From a checkpoint of a small self-supervised image encoder: 13.2M parameters.
Rows from block 6, named by matrix and row number. Rows with one number belong to one attention dimension. Each number is 50 + 15 x the weight over its row's rms, rounded and kept within 0 to 99. All counts start at 0. After the name is the row's rms in percent of the matrix's.
# v: attention value (model.blocks.6.attn.v.weight, 192x192), inputs 0-95
# proj: attention output (model.blocks.6.attn.proj.weight, 192x192, transposed), outputs 0-95
v.151 082:49 31 67 65 04 44 55 40 43 30 53 55 29 49 44 45 48 54 25 47 38 27 40 47 45 57 53 22 50 47 61 37 42 38 67 50 57 65 45 49 58 41 28 40 71 41 53 25 48 78 51 39 37 83 38 68 68 42 51 55 63 68 52 76 73 52 71 39 62 92 44 55 51 69 45 82 64 40 37 17 46 63 63 49 71 40 44 38 21 24 51 49 66 41 34 69
proj.151 086:42 64 25 47 85 60 47 61 47 56 51 49 63 40 64 58 56 41 67 51 59 47 55 56 62 47 27 61 29 63 56 42 58 59 21 44 74 40 57 33 31 56 64 55 41 49 78 81 52 37 51 51 59 52 61 31 39 33 55 37 38 17 20 32 19 60 31 72 32 21 59 56 34 46 78 33 42 58 71 60 58 43 34 65 47 59 57 46 65 66 51 31 37 43 47 22
v.152 107:18 45 55 50 60 70 68 54 28 39 42 37 67 34 41 63 73 42 34 34 44 22 54 47 57 30 67 80 56 37 65 51 40 37 59 59 15 40 42 54 55 53 63 25 62 52 79 71 84 33 58 44 19 49 39 57 58 69 38 65 68 26 57 12 51 36 39 58 60 52 56 41 45 09 68 57 47 58 48 49 44 63 47 60 47 43 54 60 62 70 45 52 30 64 35 76
proj.152 099:64 34 25 59 51 43 46 77 67 71 75 58 27 35 53 27 33 62 65 66 62 58 30 36 55 81 39 39 47 52 26 42 52 52 31 54 66 48 53 71 42 51 53 71 39 40 26 32 10 76 45 60 72 60 71 46 39 16 76 36 34 67 28 86 41 51 32 44 46 53 48 36 62 59 39 48 38 51 47 28 33 35 43 30 70 47 28 59 65 34 66 34 57 41 85 24
v.153 093:53 46 66 58 59 53 16 35 54 48 60 50 66 53 38 57 62 76 56 71 31 21 49 46 52 46 75 63 54 44 37 58 56 55 64 46 41 40 53 53 53 69 52 41 44 46 45 86 50 63 54 54 39 50 50 81 32 49 59 58 91 68 69 57 63 41 48 44 54 78 30 42 48 32 17 47 50 30 40 31 34 60 47 32 37 47 68 54 63 50 50 42 36 58 50 30
proj.153 089:49 43 48 55 44 44 63 55 45 58 40 57 33 39 68 31 58 26 49 49 75 54 65 53 49 45 20 63 41 42 51 44 53 30 15 78 68 46 63 56 32 46 51 44 66 46 36 27 50 31 53 40 41 57 54 33 90 50 20 50 24 24 30 61 71 44 48 60 70 14 56 63 45 73 52 43 39 67 63 79 70 49 55 61 67 44 36 55 38 47 51 58 66 47 30 79
v.154 101:59 63 65 41 61 57 36 45 61 72 43 50 86 06 43 63 64 66 72 27 69 56 52 50 41 62 39 47 65 49 63 70 69 63 67 45 49 62 29 66 50 57 45 23 60 45 35 54 62 43 47 54 44 25 41 51 64 60 47 49 41 39 41 58 42 73 32 64 43 39 06 69 47 64 25 38 36 25 59 33 47 49 74 56 41 49 60 50 35 47 48 50 48 39 55 58
proj.154 104:43 23 33 41 31 38 60 54 33 30 43 58 28 83 25 42 33 67 34 51 40 62 51 59 53 42 54 69 44 62 51 33 50 36 50 59 48 32 49 35 46 36 42 76 30 48 60 43 38 62 44 51 49 69 66 66 51 43 60 54 50 58 54 60 45 50 56 49 62 48 67 18 51 38 63 80 60 66 33 70 47 44 14 19 51 70 35 64 76 48 58 44 51 69 22 64
v.155 098:71 58 35 58 51 53 52 33 31 81 41 67 52 22 48 35 68 70 33 24 62 45 35 27 56 55 73 67 45 75 53 62 73 68 30 39 40 69 51 51 33 52 19 67 51 41 40 99 76 65 66 59 45 35 47 42 29 46 62 34 28 50 35 72 60 86 64 50 49 58 51 56 37 49 45 50 42 46 61 39 79 48 54 74 40 41 67 55 55 38 29 40 67 80 28 45
proj.155 098:47 49 66 54 46 44 44 37 53 20 47 47 48 59 57 58 35 25 78 44 48 60 54 68 57 31 16 64 38 25 31 42 27 49 78 49 60 40 36 41 54 55 60 18 67 50 57 13 30 59 44 46 48 59 50 48 67 50 20 60 63 52 54 24 27 33 51 60 51 34 31 40 59 73 54 72 53 49 27 60 39 51 53 11 61 42 27 55 70 54 70 59 58 35 33 36
v.156 105:41 85 34 47 50 52 28 28 78 60 64 53 61 59 57 50 50 65 56 30 56 62 47 26 42 54 40 42 41 44 85 53 53 16 55 56 54 59 34 43 32 35 33 58 67 37 45 41 49 65 56 57 50 74 46 54 39 45 47 37 49 58 28 71 47 79 30 43 57 73 51 69 43 60 49 62 66 31 51 42 43 57 78 35 36 55 62 56 49 43 13 52 37 52 39 50
proj.156 108:52 38 71 43 43 51 66 61 28 45 30 50 49 35 33 54 43 26 52 33 49 59 47 53 66 53 38 57 59 51 45 51 46 58 27 14 75 51 49 31 61 78 73 50 49 37 78 53 53 41 37 20 45 37 52 43 59 45 57 67 32 30 96 19 48 36 57 53 28 12 43 46 44 44 68 55 43 52 54 60 52 55 34 48 53 50 48 27 55 43 75 54 69 50 46 64
v.157 113:26 47 46 99 61 33 47 64 39 66 50 70 44 62 65 40 58 54 42 27 44 46 53 35 51 51 61 46 41 48 30 71 52 70 48 43 64 66 33 55 45 45 22 44 39 75 28 35 36 41 17 52 35 24 36 70 37 31 31 59 71 42 68 46 54 54 50 54 43 33 34 28 61 50 68 66 59 68 38 57 60 55 38 40 39 50 28 29 49 75 51 50 44 41 35 48
proj.157 102:53 43 33 17 50 44 37 37 70 27 52 47 43 34 50 43 38 38 55 52 56 74 65 47 63 54 69 52 72 41 42 55 77 42 48 40 47 54 49 74 40 57 69 47 74 30 54 59 67 45 60 41 43 60 44 24 46 84 64 40 28 49 48 33 31 42 46 42 69 70 48 63 59 86 47 28 32 32 51 62 52 39 70 50 56 57 45 55 59 31 56 73 44 58 57 39
v.158 096:94 22 52 55 75 59 70 42 35 57 37 61 82 45 25 34 50 43 41 60 35 25 34 32 55 66 31 52 52 71 65 34 53 71 44 69 66 40 34 43 43 34 30 60 40 60 56 79 34 53 45 64 49 43 55 63 82 65 50 51 26 55 40 50 43 54 50 45 44 27 69 58 32 55 36 34 38 64 49 36 39 35 53 48 33 56 35 39 70 61 66 61 73 50 30 42
proj.158 098:05 65 50 51 30 46 16 38 69 63 39 21 09 43 72 68 53 45 45 68 68 80 55 56 56 30 54 31 48 50 42 62 75 49 65 46 23 49 74 38 72 46 60 34 30 44 45 34 31 34 51 28 53 50 53 30 18 57 41 48 67 57 58 37 58 50 54 63 47 84 34 36 47 53 62 65 49 34 71 77 61 55 45 51 67 41 55 58 32 58 62 50 25 61 55 38
v.159 095:25 36 56 68 56 45 80 33 53 48 68 56 28 28 70 87 48 58 37 27 37 40 42 71 42 70 44 50 41 63 54 45 19 53 43 51 59 40 29 48 51 52 46 31 56 45 66 38 73 40 39 46 45 49 42 51 56 56 22 20 62 64 58 29 43 68 47 55 23 62 52 51 52 46 55 75 44 52 44 36 60 33 65 57 68 56 39 41 71 25 70 41 46 64 63 57
proj.159 106:73 63 55 41 68 38 31 67 54 40 37 56 58 59 54 05 43 47 48 85 58 47 49 36 50 42 41 61 50 35 39 42 82 47 39 47 28 64 60 58 49 40 51 61 30 48 42 49 29 59 51 70 51 48 84 38 55 45 53 69 44 59 17 54 65 30 63 48 66 62 35 39 52 43 62 26 40 46 58 47 50 59 35 66 44 66 40 54 37 80 15 53 38 44 33 57
v.160 125:52 50 36 77 49 67 70 49 44 32 17 34 35 61 51 50 38 80 60 66 49 47 56 72 51 54 64 68 31 27 63 66 56 36 62 51 82 31 45 46 49 47 48 44 66 33 38 67 59 39 75 63 42 68 67 68 70 30 70 42 65 56 38 75 70 62 42 58 31 49 40 69 60 24 73 45 53 28 51 47 63 40 35 52 33 40 57 70 77 84 34 62 42 49 43 70
proj.160 116:65 51 71 24 43 47 50 60 56 60 47 55 68 65 48 60 72 51 48 31 56 57 45 62 41 60 61 62 52 65 34 45 53 52 44 51 46 86 70 61 45 55 63 48 27 67 52 52 82 63 35 51 53 52 44 17 30 50 35 44 22 53 59 20 35 32 63 55 57 76 65 28 42 64 28 44 65 57 64 52 66 59 58 52 46 58 70 38 51 23 33 56 53 41 66 45
v.161 104:59 85 56 43 68 31 36 50 59 40 52 48 69 32 51 33 38 58 55 58 31 47 47 60 74 47 49 45 58 61 44 39 56 45 59 45 45 46 39 66 56 38 76 40 33 46 26 36 36 52 67 39 58 27 21 33 62 61 71 58 19 40 61 59 62 53 49 46 67 54 40 62 59 43 38 72 60 59 60 59 31 50 51 53 58 46 53 73 71 00 20 51 34 55 15 67
proj.161 094:39 34 37 64 39 56 64 44 54 58 69 63 27 42 41 64 31 50 46 50 79 53 46 51 36 59 29 44 34 68 44 44 80 44 43 57 62 64 51 55 32 24 69 50 68 73 56 59 44 57 42 61 46 47 83 55 35 30 58 64 63 56 48 47 33 64 49 32 52 54 72 68 47 58 57 32 33 36 27 22 45 74 64 32 51 53 62 38 39 70 76 55 64 31 66 42
v.162 100:50 30 26 74 58 67 44 67 70 52 27 23 76 67 67 43 51 61 67 65 47 70 25 10 54 28 62 39 48 31 45 30 54 43 35 51 31 49 51 52 75 38 77 33 41 36 43 27 78 22 60 43 49 54 21 42 42 66 45 66 38 35 33 42 36 41 20 53 43 42 52 46 57 63 48 37 56 54 59 36 14 56 69 53 36 47 35 71 34 45 44 39 53 40 75 41
proj.162 101:17 66 66 46 40 41 54 38 36 30 76 57 39 42 34 49 35 32 48 47 59 36 61 52 54 73 56 55 28 83 34 70 49 79 81 41 64 81 57 34 32 43 43 61 43 82 67 74 32 71 61 54 49 43 69 40 36 39 57 61 62 71 55 60 70 60 51 56 47 52 33 43 48 50 60 67 47 49 50 41 90 35 25 58 52 54 71 29 54 64 64 60 53 40 34 52
v.163 100:18 63 44 71 43 46 85 51 26 00 47 52 51 62 50 61 59 34 53 36 76 57 58 40 57 47 60 58 40 58 49 33 45 43 54 63 69 40 52 62 47 57 49 49 72 37 57 43 59 51 58 50 63 62 38 72 41 35 68 43 51 64 61 36 29 35 49 77 45 49 75 44 58 38 41 45 39 17 32 54 60 62 27 46 32 68 42 57 46 68 38 44 56 58 74 77
proj.163 100:97 68 68 24 51 48 73 69 73 99 54 45 66 46 57 44 53 63 51 61 19 47 56 70 49 65 57 56 79 41 45 43 65 72 51 25 39 41 27 38 71 57 42 57 53 50 73 84 49 47 26 41 35 38 66 45 44 57 34 66 40 55 32 51 60 43 53 60 42 57 29 71 51 58 51 63 64 64 70 66 46 80 59 69 56 27 54 68 45 16 22 52 57 32 36 27
v.164 111:72 48 31 66 23 38 66 65 42 42 29 36 29 52 45 73 11 68 40 44 42 45 65 50 63 57 78 71 47 55 71 60 71 60 56 74 45 43 61 70 69 41 58 56 53 65 49 63 44 43 58 44 45 52 33 76 38 64 43 47 52 70 49 53 68 46 44 54 37 27 61 31 32 58 43 40 60 32 18 60 24 46 13 48 20 65 55 51 36 76 30 43 44 51 52 44
proj.164 105:42 41 66 26 59 44 89 23 50 60 55 58 77 49 50 58 89 38 55 40 52 47 44 50 37 46 34 50 41 34 33 29 37 41 48 21 65 55 49 34 73 62 63 34 49 64 62 27 68 41 45 48 41 35 54 15 81 29 53 47 56 50 48 35 00 62 57 54 40 62 57 83 75 55 37 56 56 60 91 58 53 61 73 51 74 16 30 48 48 31 48 47 78 48 47 75
v.165 095:55 72 26 52 56 37 51 26 63 61 58 55 57 83 60 62 60 34 70 52 46 60 44 60 58 57 68 55 48 38 16 34 37 60 29 48 33 70 51 31 62 76 51 24 68 50 64 11 78 62 47 35 56 37 39 36 30 45 42 17 50 68 53 50 55 46 67 51 88 78 61 11 57 33 35 50 61 73 51 52 37 61 40 50 51 69 52 63 46 29 39 47 18 62 40 52
proj.165 102:36 55 73 42 35 57 59 73 34 31 49 40 45 23 46 33 47 48 40 49 71 23 50 31 55 44 54 44 30 74 72 59 64 38 48 40 51 60 55 54 58 36 77 79 57 56 54 87 27 44 44 75 26 40 47 67 60 64 47 77 45 42 55 36 43 59 44 53 31 01 29 88 39 50 60 63 40 29 32 44 70 58 62 56 62 26 57 46 26 51 41 44 80 44 50 36
v.166 089:54 62 38 43 78 35 47 75 46 32 27 49 68 48 31 68 39 64 40 58 60 52 42 22 47 57 56 49 47 22 50 45 63 46 64 60 79 42 55 82 59 29 49 41 51 50 49 79 38 65 76 54 46 83 65 70 36 42 45 22 56 53 51 72 66 46 31 71 55 59 15 23 58 40 30 52 20 32 42 62 50 40 38 37 30 47 58 73 59 36 56 44 32 53 28 61
proj.166 101:65 58 58 47 23 54 56 15 59 49 49 55 37 60 60 54 68 59 64 45 35 66 55 77 50 37 54 66 78 45 54 48 54 62 59 18 53 27 41 23 40 78 38 65 36 33 43 41 62 42 45 30 35 33 19 30 68 47 48 81 53 56 56 22 55 38 59 39 46 65 69 65 46 61 52 46 85 58 62 32 33 63 57 56 53 57 33 33 29 66 44 63 41 40 78 42
v.167 101:23 35 41 53 38 54 57 62 65 67 72 47 35 80 65 88 61 39 56 41 40 44 45 43 51 59 56 56 37 87 40 73 44 26 34 65 16 35 59 55 55 41 34 48 37 45 62 61 48 31 58 40 61 56 52 68 49 47 40 66 69 74 65 39 57 33 40 45 39 63 26 65 72 32 69 35 51 52 42 50 36 52 58 35 65 11 34 65 48 57 62 41 53 56 57 44
proj.167 092:63 66 36 57 56 54 33 46 41 25 36 30 48 64 25 36 28 36 32 44 62 61 63 53 49 54 60 55 46 55 43 41 80 60 68 61 72 80 34 31 36 43 47 67 61 58 43 28 62 56 39 53 50 53 37 18 39 47 71 57 36 29 42 35 38 56 52 71 68 52 73 27 24 54 30 42 45 58 38 30 65 42 55 61 28 81 31 58 45 55 33 53 68 50 48 41
v.168 093:42 35 70 36 20 34 47 27 60 60 38 66 38 70 59 74 56 65 66 41 50 61 63 54 78 68 62 52 66 77 40 50 66 41 48 65 41 63 35 48 91 41 51 57 53 66 48 47 66 79 25 39 57 32 46 74 35 50 26 26 53 81 37 55 54 45 63 68 57 50 64 58 53 70 44 64 26 46 49 73 42 45 59 36 42 61 13 38 49 39 54 46 15 37 55 66
proj.168 096:23 53 32 73 54 46 42 67 52 69 71 15 50 22 67 29 38 18 50 41 53 29 41 48 32 43 34 34 41 33 62 56 08 63 36 56 31 41 57 58 24 73 46 53 90 18 59 47 31 33 41 56 73 51 57 59 60 61 59 66 61 27 74 32 46 55 53 46 54 45 42 52 54 44 60 44 71 56 45 40 63 53 54 65 60 47 50 41 38 28 55 46 83 68 43 18
v.169 101:54 31 48 25 63 52 53 56 44 35 65 31 63 42 45 79 40 66 47 34 47 54 44 56 49 41 85 27 51 46 27 80 40 40 53 21 48 41 31 57 25 37 37 47 14 57 53 60 63 44 64 41 45 50 74 39 31 58 55 59 21 42 45 47 52 63 25 38 57 41 50 47 49 39 46 66 60 46 59 56 22 49 73 48 40 45 47 33 34 23 70 42 41 57 67 54
proj.169 101:44 36 46 61 44 55 39 22 59 36 37 85 42 69 43 27 44 47 33 57 47 57 67 47 53 48 11 41 55 23 71 17 56 58 53 55 58 49 78 32 68 50 51 66 70 36 34 40 40 52 60 42 56 53 28 34 62 53 26 45 60 52 50 59 69 53 51 62 38 80 51 23 36 57 68 43 46 73 28 21 41 59 55 22 57 48 49 59 66 70 83 42 40 43 35 67
v.170 093:56 48 62 60 46 41 41 46 46 47 61 52 41 01 42 40 52 44 59 63 12 29 49 45 65 62 58 58 32 54 58 51 75 52 43 47 37 30 47 64 42 43 44 58 66 65 37 82 68 41 43 59 50 67 30 70 33 99 57 59 84 65 66 65 55 54 51 41 62 51 15 65 48 15 40 69 32 24 62 74 66 47 42 13 46 32 55 68 49 63 50 36 41 75 55 47
proj.170 094:62 54 41 38 59 50 76 32 62 29 29 55 45 75 41 76 34 73 53 28 70 61 45 72 34 38 40 52 75 47 70 66 49 51 63 68 49 62 60 43 43 26 57 49 38 52 69 23 41 44 59 47 34 40 64 45 69 01 46 47 43 22 44 24 51 47 48 59 54 68 92 44 54 70 50 26 58 62 54 29 16 46 56 72 56 53 62 43 46 46 38 45 63 42 61 81
v.171 118:37 25 22 46 55 74 59 70 43 57 54 55 40 73 56 43 42 54 48 43 56 61 49 54 67 51 55 50 54 43 43 17 31 35 69 39 66 36 60 46 49 22 77 30 59 46 63 38 69 09 58 42 50 29 58 58 55 37 70 71 50 42 30 24 49 52 18 56 52 69 55 52 32 18 63 48 76 25 37 64 63 46 48 22 55 36 59 84 53 45 43 73 49 46 62 70
proj.171 106:54 74 53 42 56 49 40 16 58 24 25 23 89 54 57 68 47 43 50 64 48 46 44 67 26 58 49 24 48 41 39 37 56 67 60 31 46 60 64 49 70 74 50 59 63 57 41 63 37 90 55 45 27 59 56 47 48 69 55 68 42 38 57 62 39 42 63 56 12 49 47 31 66 51 62 35 29 64 66 32 41 52 55 33 30 52 49 34 56 41 76 29 50 52 41 25
v.172 101:77 45 54 74 09 35 17 16 60 39 55 59 64 45 33 89 42 69 56 53 36 31 44 65 53 62 22 59 53 54 67 49 47 58 59 50 45 45 50 40 31 38 37 58 38 46 43 76 60 49 58 66 41 64 24 55 61 69 41 43 54 43 54 61 39 63 63 53 56 65 55 42 43 61 34 51 39 57 52 30 86 58 39 40 48 52 75 49 68 34 79 62 45 68 88 56
proj.172 108:34 76 72 42 79 50 68 70 41 56 41 41 38 82 53 35 61 46 38 40 56 46 47 46 34 40 58 41 36 42 60 74 38 57 26 67 77 57 42 61 49 75 36 57 51 68 21 42 60 36 52 47 54 57 69 26 53 25 31 40 40 75 53 44 58 53 49 43 72 22 35 41 48 26 64 42 55 37 48 59 26 46 45 54 41 56 48 64 49 94 31 53 41 43 45 49
v.173 099:37 65 63 45 68 61 64 68 44 43 92 25 44 68 74 22 55 22 45 45 42 50 35 44 54 26 44 49 62 60 15 66 25 43 36 81 41 38 72 31 30 46 82 38 67 52 54 35 38 63 74 57 46 40 52 74 77 30 37 71 64 50 64 59 54 50 30 38 74 47 52 39 76 55 49 49 30 65 55 56 27 22 44 54 57 64 56 41 41 69 36 55 60 39 53 50
proj.173 103:54 22 16 45 51 57 53 60 68 58 47 83 52 36 44 54 41 57 58 54 58 47 58 38 67 59 53 48 48 70 72 32 79 70 64 25 36 78 38 56 79 31 29 62 48 62 72 50 58 37 37 30 41 32 63 39 00 65 74 29 53 49 46 37 41 68 70 55 32 43 57 67 36 40 44 64 68 33 36 40 58 82 41 59 24 43 48 49 44 43 58 34 79 59 43 39
v.174 093:48 51 35 39 35 58 47 44 44 55 01 40 63 62 44 76 48 60 42 44 50 47 63 54 39 50 60 41 41 61 23 60 37 41 66 44 45 37 37 34 24 50 29 87 26 50 50 66 20 34 46 36 61 25 45 77 38 51 55 69 49 51 44 34 51 38 41 58 25 56 86 40 24 31 77 51 34 33 54 53 49 59 64 51 45 48 44 75 59 46 35 36 60 45 72 40
proj.174 093:70 69 65 78 59 46 33 61 63 37 80 20 39 43 37 25 36 49 31 55 54 45 38 46 39 38 42 62 53 22 59 41 33 79 41 51 47 49 47 49 74 63 59 16 76 22 32 27 71 58 39 55 48 60 56 28 68 48 37 75 20 61 49 61 40 59 49 57 66 44 28 61 65 50 16 45 56 77 45 50 61 53 40 39 29 50 47 29 59 51 48 62 57 41 39 61
v.175 095:54 46 64 38 33 26 48 32 47 55 54 42 65 37 24 62 17 75 58 28 34 64 65 56 58 31 48 43 68 44 41 45 52 56 44 33 18 61 36 12 31 47 53 76 51 41 32 51 67 61 44 35 48 63 20 33 65 53 29 59 29 59 61 52 45 55 69 57 97 43 69 64 55 34 50 38 48 66 47 47 50 36 29 25 53 37 37 73 40 15 59 45 29 65 47 52
proj.175 095:41 44 23 50 56 52 56 60 78 44 42 33 26 67 63 56 56 51 65 58 71 44 32 42 27 48 44 52 17 69 62 57 60 28 57 57 52 33 63 67 74 33 73 47 32 65 53 48 48 37 61 61 45 48 69 66 40 43 62 47 52 41 46 41 52 57 52 39 46 63 40 43 34 48 46 57 48 43 47 65 37 90 76 58 57 64 70 25 64 81 46 46 64 41 46 28
v.176 107:59 59 80 48 73 33 34 26 53 51 34 39 61 29 26 45 33 55 58 54 34 77 47 58 58 43 31 41 67 37 62 66 58 58 54 30 33 51 17 60 54 62 24 58 52 51 69 46 39 69 42 47 64 33 52 30 57 51 40 74 23 35 55 62 56 59 65 65 51 74 43 46 41 48 53 64 53 38 56 59 50 43 56 48 49 73 64 54 55 00 45 62 34 27 70 68
proj.176 102:62 67 14 62 26 31 37 62 56 60 59 52 47 61 61 50 50 49 58 51 56 29 39 58 42 65 44 31 39 45 51 57 32 40 57 63 63 40 49 45 43 40 62 38 54 29 19 63 49 59 61 53 43 68 29 68 56 58 55 31 53 57 31 42 48 48 46 36 69 43 34 56 60 49 43 21 45 44 46 48 56 65 52 59 63 28 49 70 40 95 70 53 35 74 48 30
v.177 096:42 67 41 31 28 21 38 17 46 69 58 77 47 28 38 77 29 66 73 46 56 45 42 41 42 44 30 70 60 38 49 42 37 36 51 46 25 38 46 48 68 57 59 37 55 65 62 40 36 48 48 60 40 52 37 39 61 54 39 91 28 70 41 80 54 67 40 70 79 34 83 87 44 37 46 41 51 60 50 39 29 44 56 47 59 54 72 54 64 54 41 45 38 76 53 33
proj.177 094:44 34 72 62 64 59 64 59 59 29 43 35 36 68 64 56 49 44 50 39 55 38 23 59 44 71 30 47 36 93 55 59 75 70 51 79 57 64 47 72 26 26 57 57 34 55 40 57 48 64 59 41 53 27 41 53 49 53 52 27 47 33 65 25 40 44 53 31 38 61 42 45 47 52 49 45 36 20 60 63 28 61 32 43 69 51 58 65 52 53 56 69 72 32 38 65
v.178 112:58 35 62 43 67 30 44 37 46 40 64 54 75 59 11 53 46 60 33 33 44 58 19 35 54 47 42 57 61 47 27 27 43 46 68 67 54 30 63 34 70 55 55 41 44 36 53 49 36 41 70 30 49 39 43 78 61 54 68 73 42 76 43 60 38 49 51 59 97 48 38 62 60 78 19 51 44 66 45 22 41 65 44 45 35 34 61 54 46 34 40 51 61 51 45 27
proj.178 104:50 71 50 75 31 55 61 59 71 66 54 60 49 23 57 30 45 37 69 93 54 45 70 61 43 36 37 29 47 46 66 57 58 63 26 21 42 43 35 99 54 68 47 52 43 35 57 35 46 58 40 42 47 55 44 28 34 44 50 32 38 28 34 48 62 48 55 48 34 56 53 61 56 28 72 35 74 49 44 63 40 29 54 36 66 56 32 58 58 45 64 68 45 41 45 56
v.179 131:53 61 28 23 65 49 59 41 39 71 84 47 64 49 45 41 47 43 69 50 66 50 49 68 54 71 58 38 54 61 37 34 40 48 34 48 30 57 57 53 53 57 75 24 41 29 71 27 22 73 24 53 52 17 54 46 33 51 47 51 32 63 25 37 50 53 52 26 47 47 32 60 25 76 64 66 54 60 52 21 37 33 57 60 46 42 56 32 31 20 58 59 50 67 14 50
proj.179 130:48 36 63 69 49 60 46 67 60 52 46 50 51 11 63 30 49 29 46 58 63 52 58 34 34 22 24 31 56 41 33 57 77 67 59 57 58 35 60 69 49 52 42 53 88 44 31 53 41 47 63 37 58 57 50 53 48 79 63 37 54 45 52 77 57 61 57 62 42 63 48 28 64 34 47 59 27 58 52 49 47 67 53 37 58 47 09 41 57 58 73 49 49 44 60 33
v.180 103:48 61 82 51 51 33 29 20 42 63 60 68 47 48 26 56 68 59 77 29 59 41 62 42 44 51 50 54 35 51 48 35 68 61 52 56 64 45 47 57 58 52 31 70 46 34 47 52 22 82 53 42 66 60 48 63 59 62 63 42 46 59 51 75 41 53 49 68 40 51 40 50 69 64 30 45 48 26 43 35 60 37 40 46 40 48 51 70 70 70 57 51 34 71 18 30
proj.180 103:72 49 66 45 56 56 68 79 71 45 84 46 60 22 67 26 53 35 39 83 42 44 34 63 69 50 28 39 72 39 67 72 44 36 39 48 27 47 30 76 41 55 69 64 45 27 50 70 62 33 64 45 48 57 50 60 55 60 36 42 40 52 50 48 62 31 43 31 76 37 39 67 36 30 57 54 60 77 76 46 40 50 53 73 67 41 49 50 34 49 34 48 61 29 79 58
v.181 107:59 45 31 64 43 48 49 36 74 31 99 63 47 20 51 48 48 37 47 51 63 48 28 25 49 49 65 57 32 75 20 26 46 48 44 73 27 70 40 50 37 60 62 66 34 77 46 53 64 29 39 38 49 37 49 28 43 45 27 61 82 75 62 33 41 48 32 35 56 29 38 40 68 65 29 53 18 61 55 67 27 64 70 25 57 54 52 57 54 41 49 35 69 51 46 39
proj.181 104:35 51 44 51 28 46 47 63 43 68 45 54 27 71 58 58 66 50 39 57 28 58 35 46 30 32 54 59 68 56 90 92 55 37 64 36 32 35 76 37 43 60 35 62 49 38 71 44 34 74 74 60 44 55 38 49 40 24 59 72 66 24 50 39 73 50 82 45 38 77 56 40 16 26 83 48 53 28 36 44 50 35 11 63 64 45 51 45 60 30 45 58 41 42 40 78
v.182 100:34 58 43 34 61 17 31 40 62 52 40 73 74 47 42 37 18 69 85 72 58 59 28 48 50 56 53 54 46 00 49 26 59 56 64 23 56 46 48 43 58 26 43 57 64 47 65 52 32 55 59 40 51 51 49 47 66 51 52 41 42 37 27 58 48 85 48 49 50 56 67 62 36 79 29 67 78 64 50 63 55 48 77 59 55 72 68 61 71 32 45 50 37 34 48 70
proj.182 102:53 40 60 48 38 39 58 45 41 30 49 28 20 48 57 64 71 37 18 47 31 52 74 66 51 57 34 46 64 84 50 66 33 48 41 25 51 61 49 50 49 52 82 37 33 43 58 52 65 57 38 53 53 36 59 47 60 54 50 49 67 63 74 53 61 38 50 50 42 35 16 33 79 33 80 34 13 43 51 15 37 61 41 47 52 36 50 53 25 35 71 57 25 56 52 38
v.183 110:46 47 35 17 57 42 42 58 64 78 50 64 48 35 62 51 30 20 42 52 46 74 64 72 54 52 38 48 46 88 44 20 63 39 78 37 55 54 37 67 51 53 80 53 44 44 49 71 79 43 37 55 54 12 30 38 58 47 55 57 62 45 42 44 41 43 57 55 44 74 55 45 49 51 68 34 44 31 49 64 33 39 67 35 62 57 55 61 49 50 63 40 47 48 72 57
proj.183 113:62 60 40 59 51 39 35 51 59 44 50 17 38 34 53 56 37 54 71 63 56 51 16 44 29 48 48 36 32 32 25 57 31 53 23 59 25 66 50 19 46 53 54 49 67 84 43 24 27 44 39 47 44 86 69 49 31 49 35 64 47 72 67 40 52 50 44 36 44 18 39 46 79 54 29 18 33 69 60 55 60 66 49 49 66 55 40 46 63 56 18 51 52 36 44 41
v.184 102:59 56 54 55 49 44 64 52 36 59 53 21 94 29 52 48 43 70 59 50 71 57 51 41 69 44 47 35 56 49 78 64 53 56 63 48 48 33 58 54 67 80 49 56 51 39 51 55 62 92 37 41 48 46 44 34 21 28 83 37 42 55 31 62 43 36 53 39 63 41 38 47 37 44 39 62 69 45 49 77 34 62 45 56 35 41 50 90 58 69 30 45 46 42 55 32
proj.184 106:50 75 40 61 39 56 49 64 70 33 31 62 20 69 39 47 68 29 41 39 49 56 64 56 42 39 70 47 35 53 04 54 62 51 22 63 47 45 23 72 41 43 72 44 38 70 34 43 34 18 49 36 42 52 48 61 59 62 21 63 43 71 61 46 50 79 49 52 40 80 45 52 60 64 64 54 53 66 55 33 50 69 77 39 66 17 54 28 40 40 41 63 47 46 44 68
v.185 091:48 71 54 66 80 54 08 99 62 67 72 29 55 59 51 04 39 64 56 60 53 35 36 53 35 31 56 38 51 02 52 42 52 39 57 61 71 50 48 69 74 28 49 64 67 51 60 37 42 65 56 31 44 38 70 69 28 62 47 40 33 36 39 37 41 53 37 59 40 31 52 43 32 51 51 25 32 31 63 47 41 56 53 40 60 48 52 61 48 51 52 21 63 34 53 32
proj.185 091:45 49 37 30 37 61 67 18 46 22 37 74 45 40 67 67 38 20 57 67 55 64 61 51 88 58 53 70 47 75 32 53 33 48 43 20 41 51 55 39 14 79 36 50 24 51 40 66 46 35 43 48 57 56 25 40 48 47 52 56 96 45 43 76 60 45 70 20 39 49 46 47 54 65 32 67 56 52 34 36 37 47 28 51 26 64 40 57 44 56 53 59 36 73 39 66
v.186 097:75 44 38 76 50 40 61 43 49 28 27 51 66 37 47 63 57 44 22 38 50 60 72 35 34 42 52 36 63 35 64 88 72 80 67 53 41 39 41 51 21 59 40 36 46 43 68 71 56 38 53 66 43 34 63 45 36 49 49 60 33 40 47 51 50 48 44 46 62 61 42 40 43 40 77 73 35 50 55 32 67 45 45 28 46 36 53 97 41 71 39 50 29 48 88 60
proj.186 097:34 50 62 38 46 43 45 57 44 64 49 46 43 58 45 46 65 60 57 60 34 54 59 64 60 62 50 52 38 35 37 36 36 18 63 38 74 46 44 43 64 36 49 63 53 57 20 20 47 63 51 38 52 65 29 41 79 66 37 45 51 62 55 58 66 52 49 47 44 73 64 28 33 56 11 28 55 26 40 67 30 48 49 64 43 52 48 15 46 49 75 56 62 60 33 67